A small class-conditioned image flow-matching model, trained from scratch: trained on capsule endoscopy frames (Kvasir-Capsule).
Rows from block 11, named by matrix and row number. Rows with one number belong to one channel. Each number is 128 + 32 x the weight over its row's rms, rounded and kept within 0 to 255. All counts start at 0. Numbers have three digits each. After the name is the row's rms in percent of the matrix's.
# convs0: first 3x3 conv (model.decb.0.1.convs.0.weight, 192x192x3x3), inputs 135-143, a 3x3 kernel for each
# convs1: second 3x3 conv (model.decb.0.1.convs.1.weight, 192x192x3x3, transposed), outputs 135-143, a 3x3 kernel for each
convs0.43 102:145072100085136132098133112137102158112178083091106137135135146133085098090101120136118148119120118129114085128095092098179115120119125126136169149147202128091120120142125174164180110172139138125103142172143089084095096148168119112238088177127
convs0.44 099:113155112137127128104108149104174107083109066176118155108163098142130131133077110126110128129100151114110160096116123118111147104085109086143126144175119150121153119103131081126080092109082139143128120126096132123174141123113112096118154148162
convs0.45 113:103122146130134110151108126092096154113126144107107119110158101089140110153127159097103070101072133107129069110139109127115143161134115159122125098151148162142168157120118145160187150109141125121135097127115105123084104141212144152135103147109
convs0.46 100:166188185126163156163153096099145150071108118141157142117205135149181116139146211175121151164115076097095111119116122125144134137104148135137171078160087073105148160129117081115105109126124126112182125146121159114136159131156123101151124095128
convs0.47 106:122153147102146091103157145159107146111136151166096158156107143137133149139148113126173092149136111142122108120104073108105124135121066153127165145131166122117147110086132134146174118140136154165063158150145108162080139121110169125215146140098
convs0.48 110:117109144166117109080087155087140094139129170056140085142131089094139111094136154106095116111119134124132136137127145157148177147158187114157147131094114110141106110093115123081150129095138134120141125129146141146114121120162131187107127126126
convs0.49 118:076096161123143122118141097138130190131128134106167086130070118135079137149128130081134120125169078106123110122093092161098184113134119135099128124135125131113164093135103121141123098150114149117126108109128130112124100125130091124133056117101
convs0.50 087:148143120132164125131151113131145168136158145107154132135145137098088156127213124105122101125149138158147134125093138171100122143053107182182121156179162125164113156186098120161144128171158175051172119077117073110154171145113131075133132131098
convs0.51 114:110146134130177255164121117165092184122101138072125067097175112162144083073114068115194130093133101162152163130168128110072126105133090127109128101150131157144137123159100175157147092118138156068137150098110092137061120113132123098105113161098
convs0.52 091:139128147140142139092124172170158130113125092147122167171108148129106121145137108118123115152159128098126100147143114097159135134064160174171143149127100209116124135108152110111140129162137116144174142123176155182160158147170152153130131167150
convs0.53 092:109120128123063185128118089134118091103124184082110070119165084133186130125133119133145129141138137162105088157153110108167164121160129175153194117176138134110084101123164152124130099131125102121158109129131104088132121146125116127114132128101
convs0.54 091:152072072141116092115144107096129127141149165134125134141138182159102159139118092144145166122160112160117094116147148134165140080145112186132165134117105110066100055139106177148173101109152175114146138145143147147149154098131099093135101145108
convs0.55 091:163112208100149116142138190128111118121139166144154118098100108100105107124129113149116172125128093119119113183153093111127134166135086162145171143135134137121128109098110109121154159144149162168146089111139152114168140162154098145169136152158
convs0.56 096:116097107117147091123070141088156142117119109109141092193151122151175123178109115104159118065131126117119151131172151115127090099183149098124085132137112108227075109078126121083105107156120104131148071096081089083170100113074103143155223094111
convs0.57 093:157173145143136109158146130115145151142124160117152095116164119167106108159153127105109088126141121124149093132098100138161147094085106123137169142121193139196176126119156166119154148098196106126136167143127109092113079167149160127096113144171
convs0.58 094:095166129107153145117122115140161146174090128111132130071125119202137121090072108114131124126134111175143137132141131120106142133093092089163130151087161116162173106147067111097091156150105169127216124157099136117091127023127112190123070115114
convs0.59 105:122174137102123083155144137091096115102108096181142139143119141080133160137151189131149121137134121147132160095143146105136110141170170110103104084075085094107150118124122152119131146164150115123098123142091165143146101108134131145144167077086
convs0.60 103:122166119095138141154101109110178088152094116118069125140169166203190115102106130158124137159150135145090134142157094143116097092113073114150131147149129126081108132113138108098113099132138095127172167103102132103141100116104152149139089127098
convs0.61 107:108118054115113095139144067162078149156100137166185200089078136133125160113134100142143115118116102143104110139092101094105115154118091109109134137118115169157147182127187153148144157121150094164091130100130098153156124153174160093118151140197
convs0.62 091:124156138121114081114096129098131095137086104075131083097083103102172152125146088141119162126109139160144161063148101150137116079139146178081123165098122133083121134118119123138135094160139114085137149124134125086099131155179132130122076100106
convs0.63 107:147145112133128158126202106151163046103156101158161094156103143131086100093127095124112114100160133127108103129130139127103153139119113142097134126162168176086140162159094154182137147157111098098083157137124133133126124097090131116124111081041
convs0.64 090:101114164140141130127143116110083105104142092132123120113118104180181131164150133095150132105178129160130159141103116084125090120126104119162119141104116153135153173151140110088122144157129170128108103135131119110132166168144188084186084128060
convs0.65 095:090182174138056151146106153130164166150098078106110187126101111093113175122160135115087081166156162165129137121104140161122085127138115105181126124128132112192151158140120117124103135117065145136103121114090103137146087129179110126112084090135
convs0.66 112:121117088170138126159149156146132092144102128104157092116108204090152130165134136117123158081141124122131131163149108168150162153151139177126156135109118125105170104120098060099102108117143124122069103084110112117116166110156100094141143099123
convs0.67 098:133159139117172103141074154108136100184147186146165121129130137169122148122131088151185143098087099165107089084114103127151108098142115129134079063139104176107120173127161197093133133118153118134115149155142141135067113160096144161121100115135
convs0.68 093:110135162151113150105171098122074115149116134059102117105171157159078154161166119123199165150158099119193148124093101099083084125131145153140169133088164128092152105126158143112125127096133138101135108108127126147108116072167095172120051065182
convs0.69 087:132111120170154145137154138058125104071182102093114117126097091136132104131126074146119147142155107154132147122088073147123135137166118127102121157101138151090148116147122137139124169154137113109110139175139203113117173118178148144100128174108
convs0.70 109:090126066112102111134074154092108152133128157126113145122157117147095085109116083144096137144129109185121133169155124153151164158132124088127116157148139103147141160163153153106131135129086135110133165137104168118110132109159115100107104126177
convs0.71 091:120120118154211156134138149120139078083082093096120068132140136115163134119095149115117115121112128117118116179117124122136086136139143110097181128112139104111158145158185132159111126140147156177120131129095166150138150142123095099114147126159
convs0.72 115:074154153128149137093093139078111122094084129124124163103098158129112150101193109115154120159129103135106096126118107151079129101090149131090133166144182112104112129141100137131121083109077134099140117145131155122097132119087138132147139107096
convs0.73 093:138085150116172066143139142127141080158103161068141087156129110111160129153149251140128145164143156099156137121096090153100137138118124117138109182130144098162120134199109133152141123189115181102150152136116139145137133087092151130087110102172
convs0.74 118:127110139146091121146116135092159119228160112123120115158134076156158107142131106143115133142159117126140123099152087117127122127117113104108100083119149099148097127128109150097117139125096133190170120102144126133153085120144126101177137104150
convs0.75 092:140125126122145098076109152122111136101174113087139152139134159113159129164129131156135171126133123150149125096148071135096117154143153076180157153114201175161148131148112161144144113155095131133176120172141165143204135191153069149102139097158
convs0.76 103:112123122135124082131179135161143171117145174196104173130174149121121128114156119128109124136131098121108153144153111100142102107133090136123149084164104130124114132145163164134095103139100173131117119136153163129113142148105145117146147086082
convs0.77 090:099162077150169214129125151148125166135115124113109133183131138118127132077179158082140105086112092143138108133112152153136111086118111091181133129146125121158139092116116153151144086149095115142124136145117112118104117182157162153128122192118
convs0.78 112:142057118124157098121131115193096103108186127117089129098116118122163107134092151122119126146155125116185188136127112118148144172148126162093106089129114167141126123150079146149109132150146108100111150109119119110128101168109151156128077122121
convs0.79 113:100064095126112141062138137126129114160205114128126103174100125089121066132085140182147160133107138148105120151121120127111130169185122117144121127160094151111121095110122127164148151137166107086094160191184079081115067085081091148102107147137
convs0.80 093:072108077153083178109165141102100159140129115113108155146166116157113166096172121117115160143113170100102154141131114124114086137101168076054087107144139120104104135127099108052106107108116164117131152139133129126127122140105077101109132132142
convs0.81 093:141132104097079120122097079122126180185206128125159148157126135148111172122135091111148170105126159135089138180139114149165113146138135119125199105136114076111129130120152131139142105144131157131096154108117127146201129096138153132122110091148
convs0.82 091:160110142133162178137105082163126111169152172080107068151091185144131122138139182135133084118130071115079168107114170126111117105090079115112048135129151135118118083122105141136130116111141132131122170122110148138068125117123132121120157178126
convs0.83 095:128203137156157095099106133132110148150150126204110132079122118147123139167096125127148125138171137152148131106091086133112152118143166118142163082135113113137112131100109103138131076133149188112147147128105147106117117148105114112140162136183
convs0.84 096:138096139169135130108102139092080120111089083134088137121071131112095166084127154184101157091122178138165154128113131075144093103123189180109096100103065143134112111107113128166092130160141169144186081174111168159155121178163140090113117149176
convs0.85 108:089137123144110082143160153144143096153160106146112127137134157062131069151071079160158129153127157150133112118127113144154108122141140196142144121130124103114120106079102119106123130141111080150049125144142081145103123075089105136190113098077
convs0.86 120:135147101128129124148130143134160153131149108143076147134088163130108165137068146104070107126115138100068089123146109178161139089137150101107100082108095112130109101128132108124093106108127120178107110113138119124129083143059135073120095128105
convs0.87 096:103158073147114181073124156088124119146156148101140114134126127119091222152148140120131104112149120127138094136155105132108118135145132138106119086174151084136207172164152154154137151143153145165099075135112159095121116090166126178121149128105
convs0.88 101:116098110146140122106110186133173100090144147137091145102100104115079092147092142128135123134133151156098144113146132138171100151110106122157117094107097131145064109112106126105106122108078151128112121159092159122175181152081113091127134163111
convs0.89 119:178120203105118093177113124163113149092160165140182136094116222128152115106116111090141099096144114137143182130128075127150145155138109106112097103125106130124152087134124136150140119094109095121134039139147103067122190095151132064153102104078
convs0.90 109:130097137159141140133130113125116138119116113108171102146089137149127118124125138103118119163144136160049117195130142172167129168142171096107091101085128204125152089096128179109131106119119129113166129145133093114171169141133101106102153098106
convs0.91 093:141105183140094126139091123103125142131123162166106134115090095138145152120167132175135093111181167131087184105119105100106111143152129121083122139214159147100122089134145145116113118087107116141153124109164111137160152119096133141146093158108
convs0.92 093:109128132109156113087102145140141122120149123148123115109148139153149101172159099115169161135107203118156178178148132116113132124093137134106148112159146200146132108076084136142130120140140141161148133162136140099140111110086072117110119108135
convs0.93 097:119201087153151132107178122130079098125138148111166119077120128163082095145131166104104144137119114114133129139070101129101150151132115108140092131106173168135104152142103077143093109091121141114132125166185129099167093129129095112098099159144
convs0.94 093:115145138110141127137150162175139144174153101126129114166108138098163125149151159132183135144129161141195156101079061146102145115102081139208170151079156075143140113125098139113101161144117106124097124111123120162090116194206190091139118130154
convs0.95 092:102156145107152113131132116118158108179152162090080090105199130120150122155133132113112083123080138139137102093118110121132089138118113154100171161130078084082137153104155136093098153122103091163116135130152149131128152109152115179115186094163
convs0.96 096:144143094085118106110121115129090120105069086168156069116148087104099149099141107107118142129131083140086140134128117120098149113086056094146132155124143139113106171110141121114123144099152087133076136113126119170098097139120150093196151133126
convs0.97 093:084075129084155117107106131147158097149145073153106105129094159084127104080133075108111081141099140137111126082121089104136098095104107102155105098130137123139120079102099144170148066143121132107160121081109097119110131094077140131138140104136
convs0.98 095:109120137091111102191081098130093136094157137074141124097100110118081122113111110138118122130114114170168141188152118093139087134115131120157123114138114119135119157126096144151147154127085137058106138119149115087143128045151084138115076109145
convs0.99 103:147106094199128129153188106120120216154163144144152170128118115112110118092185123116103103120091168119149147120158131108182124142149096141136131102116152063170122112091095089137092090101129130142124167130147127159109164141093151119056090092079
convs0.100 101:106141155095101154106123168131151123150097135109142130180112148068104163183127173133147131115117086138141130112117065088122112123107098144127142094103112169174141093161078147125116083168101127152141129118156149107068111099156109147060178082136
convs0.101 094:161122167115092123122117103103155121134133177176189160121107166134146149083121110128137123157112099124148113089094115126115119135093142158095120142117123078138142105102141095104130143141166170139167115091111172124107142173153100135156124153167
convs0.102 100:127160148083158137115148113144097140106173096102107129135159099084111175167151096138146129122118121125104101150104179121100127120099093127137164082091068077054109084143103139126167113078124113103137128138106102100123097136125151158107144155156
convs0.103 098:117090099168141138093049131120101108113120151174068156121168126115129123134110151136114183156121163130105128155161130146109123109119100175131115167125129136133140159120183129111166123147108121070090143092116124090119065143102141087140062111143
convs0.104 109:060159101121095128122125129154116149139086179135131111041104073114108114130080137152122116118123116124142117164095145166134127147115159124108073120104134132102105135120130125121126118150129168156123149137175150109125185148133147044152086126114
convs0.105 100:166091067098139095142106109137132137182140115117116107203097199087243085162118147100121155156143151094128089118128167115178096114092156126104171103163108073109109113082159108115126127118148089118074129091171161195108097106097108128127163108168
convs0.106 094:126140145132117129137072141120111119158104153149119077126152145182144134107149125114104158129110151125113136130135124166132130069109116137099129152089097126140126129168154099137153109155154090097131118135163095097106134131118114150138167104158
convs0.107 098:089152197094094144087135157125152160162087112140172164162134151173114136145119142124104096122143116178127129145124136186115162162110097119111148150127126092135137146122149110097108137133182128139120158116144064132109085101092103116091132149166
convs0.108 097:162130218084171112089122185083154145122072142088120105083100110132143149076091193117137127110133117150148161127157190124112130092104143082105102235122178133139147096141129139140138137135153139093121122089107134156111072108076113111100161110181
convs0.109 093:077172090128128143106135120053140123095124133099124166148137122113087157109062111159106169143097161177106120084146103149104124143131118129155131139118134098119131083104091092129146152096154155133121121176114184165123164173162125113216130139147
convs0.110 095:100125099132108169139129090119138155060118159140065139093146158138111152136122161106122136120120107167095151113133167143145137121122146093137116167152111097115110087138171163112156125121125093168107164127170124173180115119110145134171064157075
convs0.111 107:116142135110099129091137132079129133141148152134126119132178164083117117115130122151167124145152098145149122140137155119121105102132115126080135067119118133149130168101133120175132126110128096150163123094138138138086110169082125103116108127068
convs0.112 097:151026137105126114110106149176145101140121101116121129143151106096153130101156143130147115131106121067104062148130079170131160079137093138110107146139152144154111093155123093100107160164157151150133116088146141134157170104119116151154094125115
convs0.113 106:088141106154086209121113107154071133113138102128148123135177131119130103139072118141133137150109144125065144168127142137143116101152130089110174127137107123129137143116187151155126138177154103126125133134114095116127128066112190138164115048108
convs0.114 097:206139132128111125129164168094114107089073129120108141120114069105122077159147133126085114111073142114135115116162094143197145140106132118130168063130092135135117119128109167122115126175080099117090099119139135099074156190157130185084194150102
convs0.115 096:127142097130164164165129158097163143153110118073135110141090162100171102164174129126129082112094116089137124170143175144126125143136176151158102141125140103139109156106153083131113139087138104106140148135091172168092085154139177143105123130124
convs0.116 093:143124129142115110112124111163058121100147095176123166177104182174076113140156147117121149123182129164117164101081106110110099168119129132093127159191121165104191118125098157162120153171112122153128101133087097155136105152105168097135141162115
convs0.117 096:124184121093178142093136109111168123116171118124113085144081141119144083117122111081048112105116146077089068142135149114134120119114150112156118134127119135125117159097142127159132138168161105132116109091107100138132124120239088159206119074117
convs0.118 091:060143130156142123154111210128171075140148087111119104061090101094096121158073160135132162115104109164126215145158198131160122129130154134191108104134171107132134107151198126123150136174173115158171137088142131137156083091078155113136112157159
convs0.119 095:103109128116142087153172124115133085092110135101165186134085122124131171055078027099113083134148089086135140143128133176109121166197162138137168174191147081114159114136170076114141112167144140148082122112177107113091182172121112182111084202168
convs0.120 106:132151127142119145177153143138122107144125156147111128148110143128128133146122160132151119133129115142129151102119115125122134087148094135116128097171130118109178149169147162142135163112147194139138136164149141157147119132131120122154122140157
convs0.121 098:148108135157173124128115148169136122105134111138165142064090090155162136144107175155075115105104134102108128195122146131133134098126153138138089054111194116045124122187137187140138117117126157128151110130048116152124127113149103147176059118100
convs1.43 117:113168031156147187106163106101164131147135142131121178132183152166192190086130089115203128126123119092179105135137088127215106159061171173142103127108126114092125099154083133080151104047146087195116124105090070146115122159097119099148126136143
convs1.44 103:149110110159104118087106134150101113103169097037199139140102145156145151167134168134146076074065101086183134125156111123169128117117197133099138121096113146149112132132170137169184153106153100114174196152074141155171110122115174113115137135170
convs1.45 150:157132155174106179162114162100122139073103141207124148146172098128151132140189087145143121108135127182118129122078163157090092094117144146124135116177128108144178113118073079101156155129073124122191124038084143123162099115117116119156107077162
convs1.46 106:087110088166126137145133065145099075132151152149123063110116067121127194103176099141156140124146177135143167126111121081121172120146081078096120161175138137121164157154088133192145123168090134158094135095134124103090139159093162118110126130152
convs1.47 112:122164143136153137156095119085081113169156125082110090106200087164206061147117172140160122132136154136162132144140161153079125081106125091152104152115136136098224122160156112185083145135165109138120094149082087098127073125111148135090085171091
convs1.48 100:099103094080169088138145154144108114075118157131085167118123085151157197121132106128157150133137123143097174081095121123097154185101112112074119106099170122120111187160143135112158192076107157126152075146134183088164055126157138166149121155110
convs1.49 168:090105104168164172108064112088074143127156139144109128137103154091154103109156121126119113142137049145195141102184104135145169102107145145089107141177157145193147109108100127161123166204143188157199109126144141150114119110105154120184110163155
convs1.50 079:164165037118093073081126048166140151107121169083151150128097159143156151153144095163146095147124109141123144138182109176115152181090138089091062105066096137085157136134101131126093065103082151119108144168112121076132191146114103120040104160114
convs1.51 111:149096151155142117139097128091143183139130110141104146123090124171105188111131143177169150138138122100147117167147158158118147118125114085119138139095147130140122082125078114093108034109104078114159060174147082172084092095130130175144137161153
convs1.52 083:092107116172132133148107106158178158153116112181136105124166146104151099075153115096105151113142094144137212070064114142148063112103177121105119138132093116119090143145135110141135171106123071124102115148145125137123178106156095106111111123172
convs1.53 085:097180083097120182163127097171118119169141109156085156133122168146136110115133141146152129130095120174132145134115150153149131129180162071089128110079171074148132156122143152102117190155077137161115115141063118154075144089205149129126151146122
convs1.54 093:151175138179156147146121083073108165140111117202128119170126199115099158049118093142152162154100158131139145099112078127168107112148104144154145160087137134096145148165137140095118133154051151074150076129106122125123105087107109110100081128140
convs1.55 080:082120092133113158136119089152202164085098061097115097174154117171170140146167117138151193168166140102093097122108051118120091126132079139082120090099120156131147150157140160164132145117105080129057169122169141121159073079135116076111137208198
convs1.56 096:157104180104119124079098112069138137107095114159140144143117152142062125120071137207155186180141132130162098139154039113118109178153119142170122083126140172085124196106151099161123067158101099113129086155159163108171143189161109161141101139141
convs1.57 090:087062156133110145079120150104184177101174153160164119164149073161079106198125178189145137167129157189114055135127125129091123156116110058110048145093110200191102067095142118098131097189178162136124119102158140145158167133115111085111160141161
convs1.58 085:089114160132160151181153154128106153096107155093072142137116087085081110146148134184121127196096140112088104090127111141153135160136134048099148166118159100095121107140100148133111146124149066124115143115066106109104097108126093150111172138127
convs1.59 095:119119099193171158156162088166114171168174174133125200166089132055077109117170099088124059091193123162104087112153109193099134147106143107124129074124118141148147148071142137085177121091089142056139075089078133088173104134128176099179136113101
convs1.60 100:128112159135135116114079193136111123080074142059097115066082122100140151108193097186099151094101091153153110186094181143132142171109122139181149132119053113090093100047147111122102168119085157114095129167188164125102145116132134069172139204148
convs1.61 109:135149136111085169198115117152169104171135161135145094145162138088084140155170159142168163127120104199146200114149087158104090150116096113119093120159170130144137145150143111087136066116109186158172158132141162120144103133102108097160116093098
convs1.62 086:111064119125160120110133117207147161174157140108126086141087132094093145145187107119131081175162171136167159198173129120092095160114134132173105130115134155123087113167152093107117161204060139127126100138148146149154132163086070132124105118095
convs1.63 103:135145143169135157145184151089116115116125120125114151156142136112131172135057072185172179158114160160128160154171137128118149154178170164092112141109126109131099096146131086158126169122189053098143151128133126131178099066091067088127122087127
convs1.64 084:070104183173093165157120164113177105127144113096100065128127127054084137124131088100098106153159136157134114152097152094114113102169115111164139132125135195140151159117135103103081208184053139097189135156126104150139134103165104164119113134151
convs1.65 090:123067124100137127136096160159110121115154121120122125096094132156127105093123197154116076107147108136160197169122092102138155064132108084055044127148174182096116174158160157141090139096125168111141152125134164161115124148118141165081101098119
convs1.66 115:135151126104083101093133148128147168114102104116182134150134127157167194109127054114115054081137086067140106094143125166098084081108127078142125112105098059122122155058180178088161100053114092120119103113178139141177138141129097137125122090131
convs1.67 089:131146165108116136138107149110029129106126139180124160102175130088137105117091120108125139087136148172129154100133178123111200084103114131204149141154159094124120097126088084116169109150058131178158148116172138134137123171100123135171105096102
convs1.68 081:156141132190124137120136102182116143152130087173123185110125135123163090136149137076136085131155106147136144179078155112097171134168196080107071160105089146113101135204113153125062111103101108123153136117160193150109120152151121047127132144099
convs1.69 075:119191094133107155122135080170171115130105096181113110082148200159129124096192238066154124115104135125161127127071117086074099125101153092115133158191045080137114120147128073137102122152091094193145152141139124157157061136081085100144081066136
convs1.70 112:148121163083158120127187105145111145144146107191145079191101032117135135163145105157163102184145145094105099125119138110047141146149107117110169135121169107111145170158107104140100131141105182124171115118111093132116122154118129109070071171024
convs1.71 081:131146151142139110131091143139149078073147133182116114186146095097168151159165128100148172080120158108112137125142074133113171112073184122125133135124118054011117117170109076141065127139056168158176123179096118141102091133114069128103116083094
convs1.72 123:083132128141179070071088092162109183147125124139144206083134143163107104143145188122157116129174147205075131113147191088095081084124173134206101152158107092122073116097105154142117157116182151148148121138181079117098079109088176180114142152075
convs1.73 088:129134117113109154126109144121095135157101154147106144125082144161146163138136138105137096069137162094144159132212092217152133153147115121093169124138112131100119090128109120054134153136087123107102088097134145137143160134162125131115124165186
convs1.74 117:163145149133146140157110108196121147179140155141149126128079115145182149111142093134075144111124145133107170162092187148148125103095079124122134128110173094123142147132128203104150158167086133171174109101111166066116121100090156128128112134094
convs1.75 088:117116148133125151149105112118098093151151156117161120140124082090132154073139074120107126140107093100105142113144047123160100166167088086114126141034152134090175118081140140092125174138123126151101150099146133162074107130100131113092139159095
convs1.76 102:114166123127114133175157108125141132077152157077149078110122131092160091140158161124115186144090131100164119111198133165111162173120131142107130095149096136151118128122092119111108167110144203135113082108069161132158155122164155102118133224108
convs1.77 089:123101149092124072142060139151154134115128170113097079146170100116132174112091098115131146126150171126111169082143063105166142155093180131104087198149114183136132092085111147134109205095157141143181136078119148167125063107062127104112187176135
convs1.78 104:121149144117080122143126190088103082141145128164101194149132120145111136107102116109101134162149130101086125140152176090121138086190124116115127143129147124177156149065095102111152143070170107163083167089135160157113122069137128149127130157154
convs1.79 100:102149144181159161112126164095099109163175152111140130136136201146145174129172146105193157093084063136121127098150085116133113063116089146137074122116097124101093130079116187169159102115105172176102131110119170125170148114074158209143072070075
convs1.80 084:091122097083095077135160078097144151162182153181118164108116096144152117127081130122130163114149100114085126129098157123214080178153147116174183132129110152076124086115137100129170123109135128091103122175114063129102091123177128161149079136116
convs1.81 097:154110195152146174176164123104153087121090099190156153141089162141097124172121144123134121091153112139152139150150132123160156137102160140141113159155179194126188129143111092114103094176085144123137094121104133130120098176113118154143111137092
convs1.82 087:146118103078050127104115078150096173127069108140170157151135139134134165096121088137134101076125148124082155113149146109144112163118157141067129109119134076116107133121117106107129174160102140095118155152153101140118137118105148163100096116123
convs1.83 100:154075152106103108162127131135096160120149131134151093090123013135142134162181111140111087094066132150139129125155179152127132133119123137154151134147137172124145140179084120148125150150091096178061157136126107129091104157084110118120075137163
convs1.84 087:121100165105126156154135123124153157118132147172109097091173102151140139154150150090134090144108126104176139109093144105137131086105072122118183095148104077075110102133137115136206136146137109098099180146138094120087122165140144073140129153154
convs1.85 111:138130129098155098066107145133171147173167113179117137117093144135127181151186154150133124113104094129122098158107093128111094116137150079130082113136159101093132052115213089125148129196200109230140142132134137195117119121138164147134131153126
convs1.86 178:216105169161103175084163083117161122101193134147165104147125119086160132143014131164154159142068172155122110076122107125165111066139153133097126132131120150113068157098185112081160114133221123127133161160117129076130105081165144113104100138117
convs1.87 089:215210186061135128167146047177188145143122108210198134133131129156191130104146086081135114158152130094145104135176114147140120153099152154121142125187087113127137114102166091146128079136079113151195105165167094110183100140156200146128156151081
convs1.88 099:124095105116168126101155172170176125151152156138183063165159127221114129149179110118126096200104125122171182129138108145044102172135139106108117110155104079122114100143148151129113067109133114142169146115113114109115114098101129158160092152077
convs1.89 132:084124126160118131125164177125133118128158157153183120075171120139150125162119128098093125070154088162112200138161126130189084108082115093058097177095184082155102160200140086098098084134101120084192153113152131144163125099104095192114143133155
convs1.90 100:096142118116129097209132165127090196162123137122143161177106159125154107136120093105132142104117082129168115162106100086145090109054121122142074089072163151121122123126159108126128144144129091103090108170131174127125087100080154113064145106121
convs1.91 086:120129154173127137099146075130156107141126127116142065126111146127100109175085169091129177152139150152165164105099171154158084200147157084127146114098110040125134121106173176084104139193157132171099116157161120138128144109124155129145073114108
convs1.92 097:110185116154104130078074131151099176064081120123136139198165112102118075152136124162158120126148128113154097066136137066119096103122126060144186115115143075141142153144109099196138151142118114128141156129092122117154168144100131092157137124135
convs1.93 103:140074086127151102116128107121136157087182147124145099110125097157136174139152079128138156164163102081142119126123114140204106137089190057153125158138128114141127108141100115123219095160138085109141127128118084224161123163087112141164190132104
convs1.94 091:088077148120116133149085121124093059143090083227126107092097084163118148186178152107097112085143072170097189184171137101092215154112139083079108114116187106091068137154090183110075144130112107106164167201184165162125137171185097178117141151099
convs1.95 087:094112097143110172136121143109098148058127100119119101120117148151136156134116103111090060141141180139132158170102122113152159102169122134108139180128171143074118160182126159119107087139136159160165117210091153138225108163099135178074150127116
convs1.96 091:121117133092165181141109137153162069162142177175084066075174092093156097115108174133100121079146134117137101128111205086083121136103225088152116093156109115139140099118088113183125125091091163106151152103107121161044123141105087162073132121123
convs1.97 092:133114151087113166124171123083126170081168139135177131180124094123111148096081072157157117116152069135179134125106146135158145138139154100144140138114137103125163159171108078112101088161157092150084162094155141127163115153108138116045138136093
convs1.98 102:121145133062152047108133182116088135139110143096116141117109123115137177147129135109086125106082075137039150143142173104155133098142170072188078154126137120139044125113125105121091144150162121113148092088179135198206166110196162099110135104145
convs1.99 098:050168090161049144100177092123133153107079111150108134192063180141112143117097141155111129106160163183121130154138135121133114114183114123124100129154126151130129113136160180143091114166122123160093121135094151171182144136186120113122081206107
convs1.100 094:099092090065183124097131106085158153161113143124132164084155156153129148112084164111159181192094185065141078153151124176079103125169117172120131098097134108154059130073103189162152187104117178068173162133142100126138113113109156118134131109080
convs1.101 089:129135060135184113111133099135146165129129159095046100111123130130146094136147110182069111143142164179162137172112138103094163164169076118107155113086140094103188084124091091130155091133106092145155084106108158112132178182170106106127099166133
convs1.102 103:111149106132101171092136027152130105096129146104141149050118139142127118111154136150104079124160166159164158148092189153118119138112161130144077187142156195114101111100108137118143130128125131183126149121173138128168054177086118110151020130159
convs1.103 094:117138137107108097081134093087155139176127139108156164101080090142093152112157161148116165092088157157161154139130164125144080180152207192110090090126116196106122098150148111124109125109172129122123131154118121119086155157130122110148084169088
convs1.104 092:123123090153134211117171163145100090137116109162123101091160112113129135127169137097136109150100101095120119145145156146157088139167119095134100151132161122145147120142135134098100150133104103059124129071108162167161141137111124083188179128162
convs1.105 100:152136082120135153145074142020094110141122127156174171130101120158111102084079090163143132159138098176124153132177143154136129157106145160141150143138109140103103128091157146093148146205087101084123152085133150094114103138102082168098155092119
convs1.106 089:127148110162172110114105130169133078149111086114192046124094085102100129160134078155143105107096142171177094069163109079081078084165118167146148140147123108133154111124101176106124100121085141159149066138093164159109095221081135086164084163105
convs1.107 114:089086160060183152173161187138157125157118127105068157160089139092105123091116128115088101134165161131137152121113180077139128045181123102146144082155124155139123152123067156137064111152133209133066136106094124110040197073138086099155204125139
convs1.108 084:098103138083172110097074111181163203093100126169123131109082135131164159127109123092144182146116131065099125124107074128102184167137087135127119100114136121143084141152122160140177098159107129129121077152107148118086137183153148134185120194105
convs1.109 075:129156152119175121197151141180116151130148186180136181151096149098142118148101143184125136169096178149155172161118148116138116109142113107116182101109136153115129160168145164105128120155153147107131108174118102141125113095106141130134141095072
convs1.110 080:140120212144104082077132165100121156144120165139106151090205014068141162088145139160158172115140185150105168066115153132113125181080183139079170123104153092116114101161098126141146155122130080106121107152135095110092140159155077123127169114144
convs1.111 082:096161111099101103117154089152067091147066109132093074131080065105108106124111132100101150163120117089063105113100156153088139157096137143128064135165138140108157190124150200153139115118068121109162158141148178113136135092126131175130095154127
convs1.112 090:128176225144135135161186081100130148128150168018133197074129124114116138106097128144110207129108128140174145137114160153179138166146133098115075130115077140111107124108104186149137122087142108106088138143144137151159156148137129175149112120185
convs1.113 114:138127109141139114144171195143107135113096084132091161116117132166102168126129110136112139136113108111123169169116131105117076141133201109093125064095132107064106165122175160099121146059138151115165113187193153104093133062111122136115143084154
convs1.114 088:157185094169103129172143116160117136131100160180109177105121135146128086122131179162096149157131159141110115125136116112092144156165114117081131156124164111119122120112168155139121172193132097144164108142111217162156084137132113100147078113091
convs1.115 085:189111125142120063085116127114114172142098132124156184147070042094129133167078087153108090184177190144149103137056151074115090165160173129099120132091109127113136144173112130203170122194129062097151140151099093083146147139119117112190159099125
convs1.116 091:134179155135130158102102095082138146082117094123175093107056102148112122086118162057153109125151142088121133116191094107125156171188163036154105159096132110135082181148066154120098104117046154180157146130161115124108179146122136139150077073083
convs1.117 085:105198180131084135127177174141141143120192113135112092113103034071151143104141076131178186180155140075161216179092152126154125115155130093092158150068114135161121177166159150150094161089133106172146127129088164144146100108151204163131087079133
convs1.118 075:129083114124146115168135169138109161168140152095128096137168171165146123161178158086108101105157180070130102092143070141118142118031110151097130047105151101091176169148096129120106165119117120136080103138186117126093152173089090174132161162130
convs1.119 078:121164103151094158107166064098141172169127117080134206109132192135108126123192186140131206155126162125132123146133036100120133184188125121114144100105116098130142087131169115121142103179151095182109140115135144149219125133195154075132087118093
convs1.120 093:103065136125118123089084104096091122112101144155120104037168123150082206073134176133111161110126115147124145169108139110132102146099171133128135103188104152089182156088153152119199142138133076073089175145118112115171109108085094122152140072092
convs1.121 105:097148172095095091124128104136176112140139092158078081177120153097119161141119187142138148134138131107148150119149178097081141171093112093145143134091104174209151054105030086133043144114094135164121115133146122162180196047152133135091191108201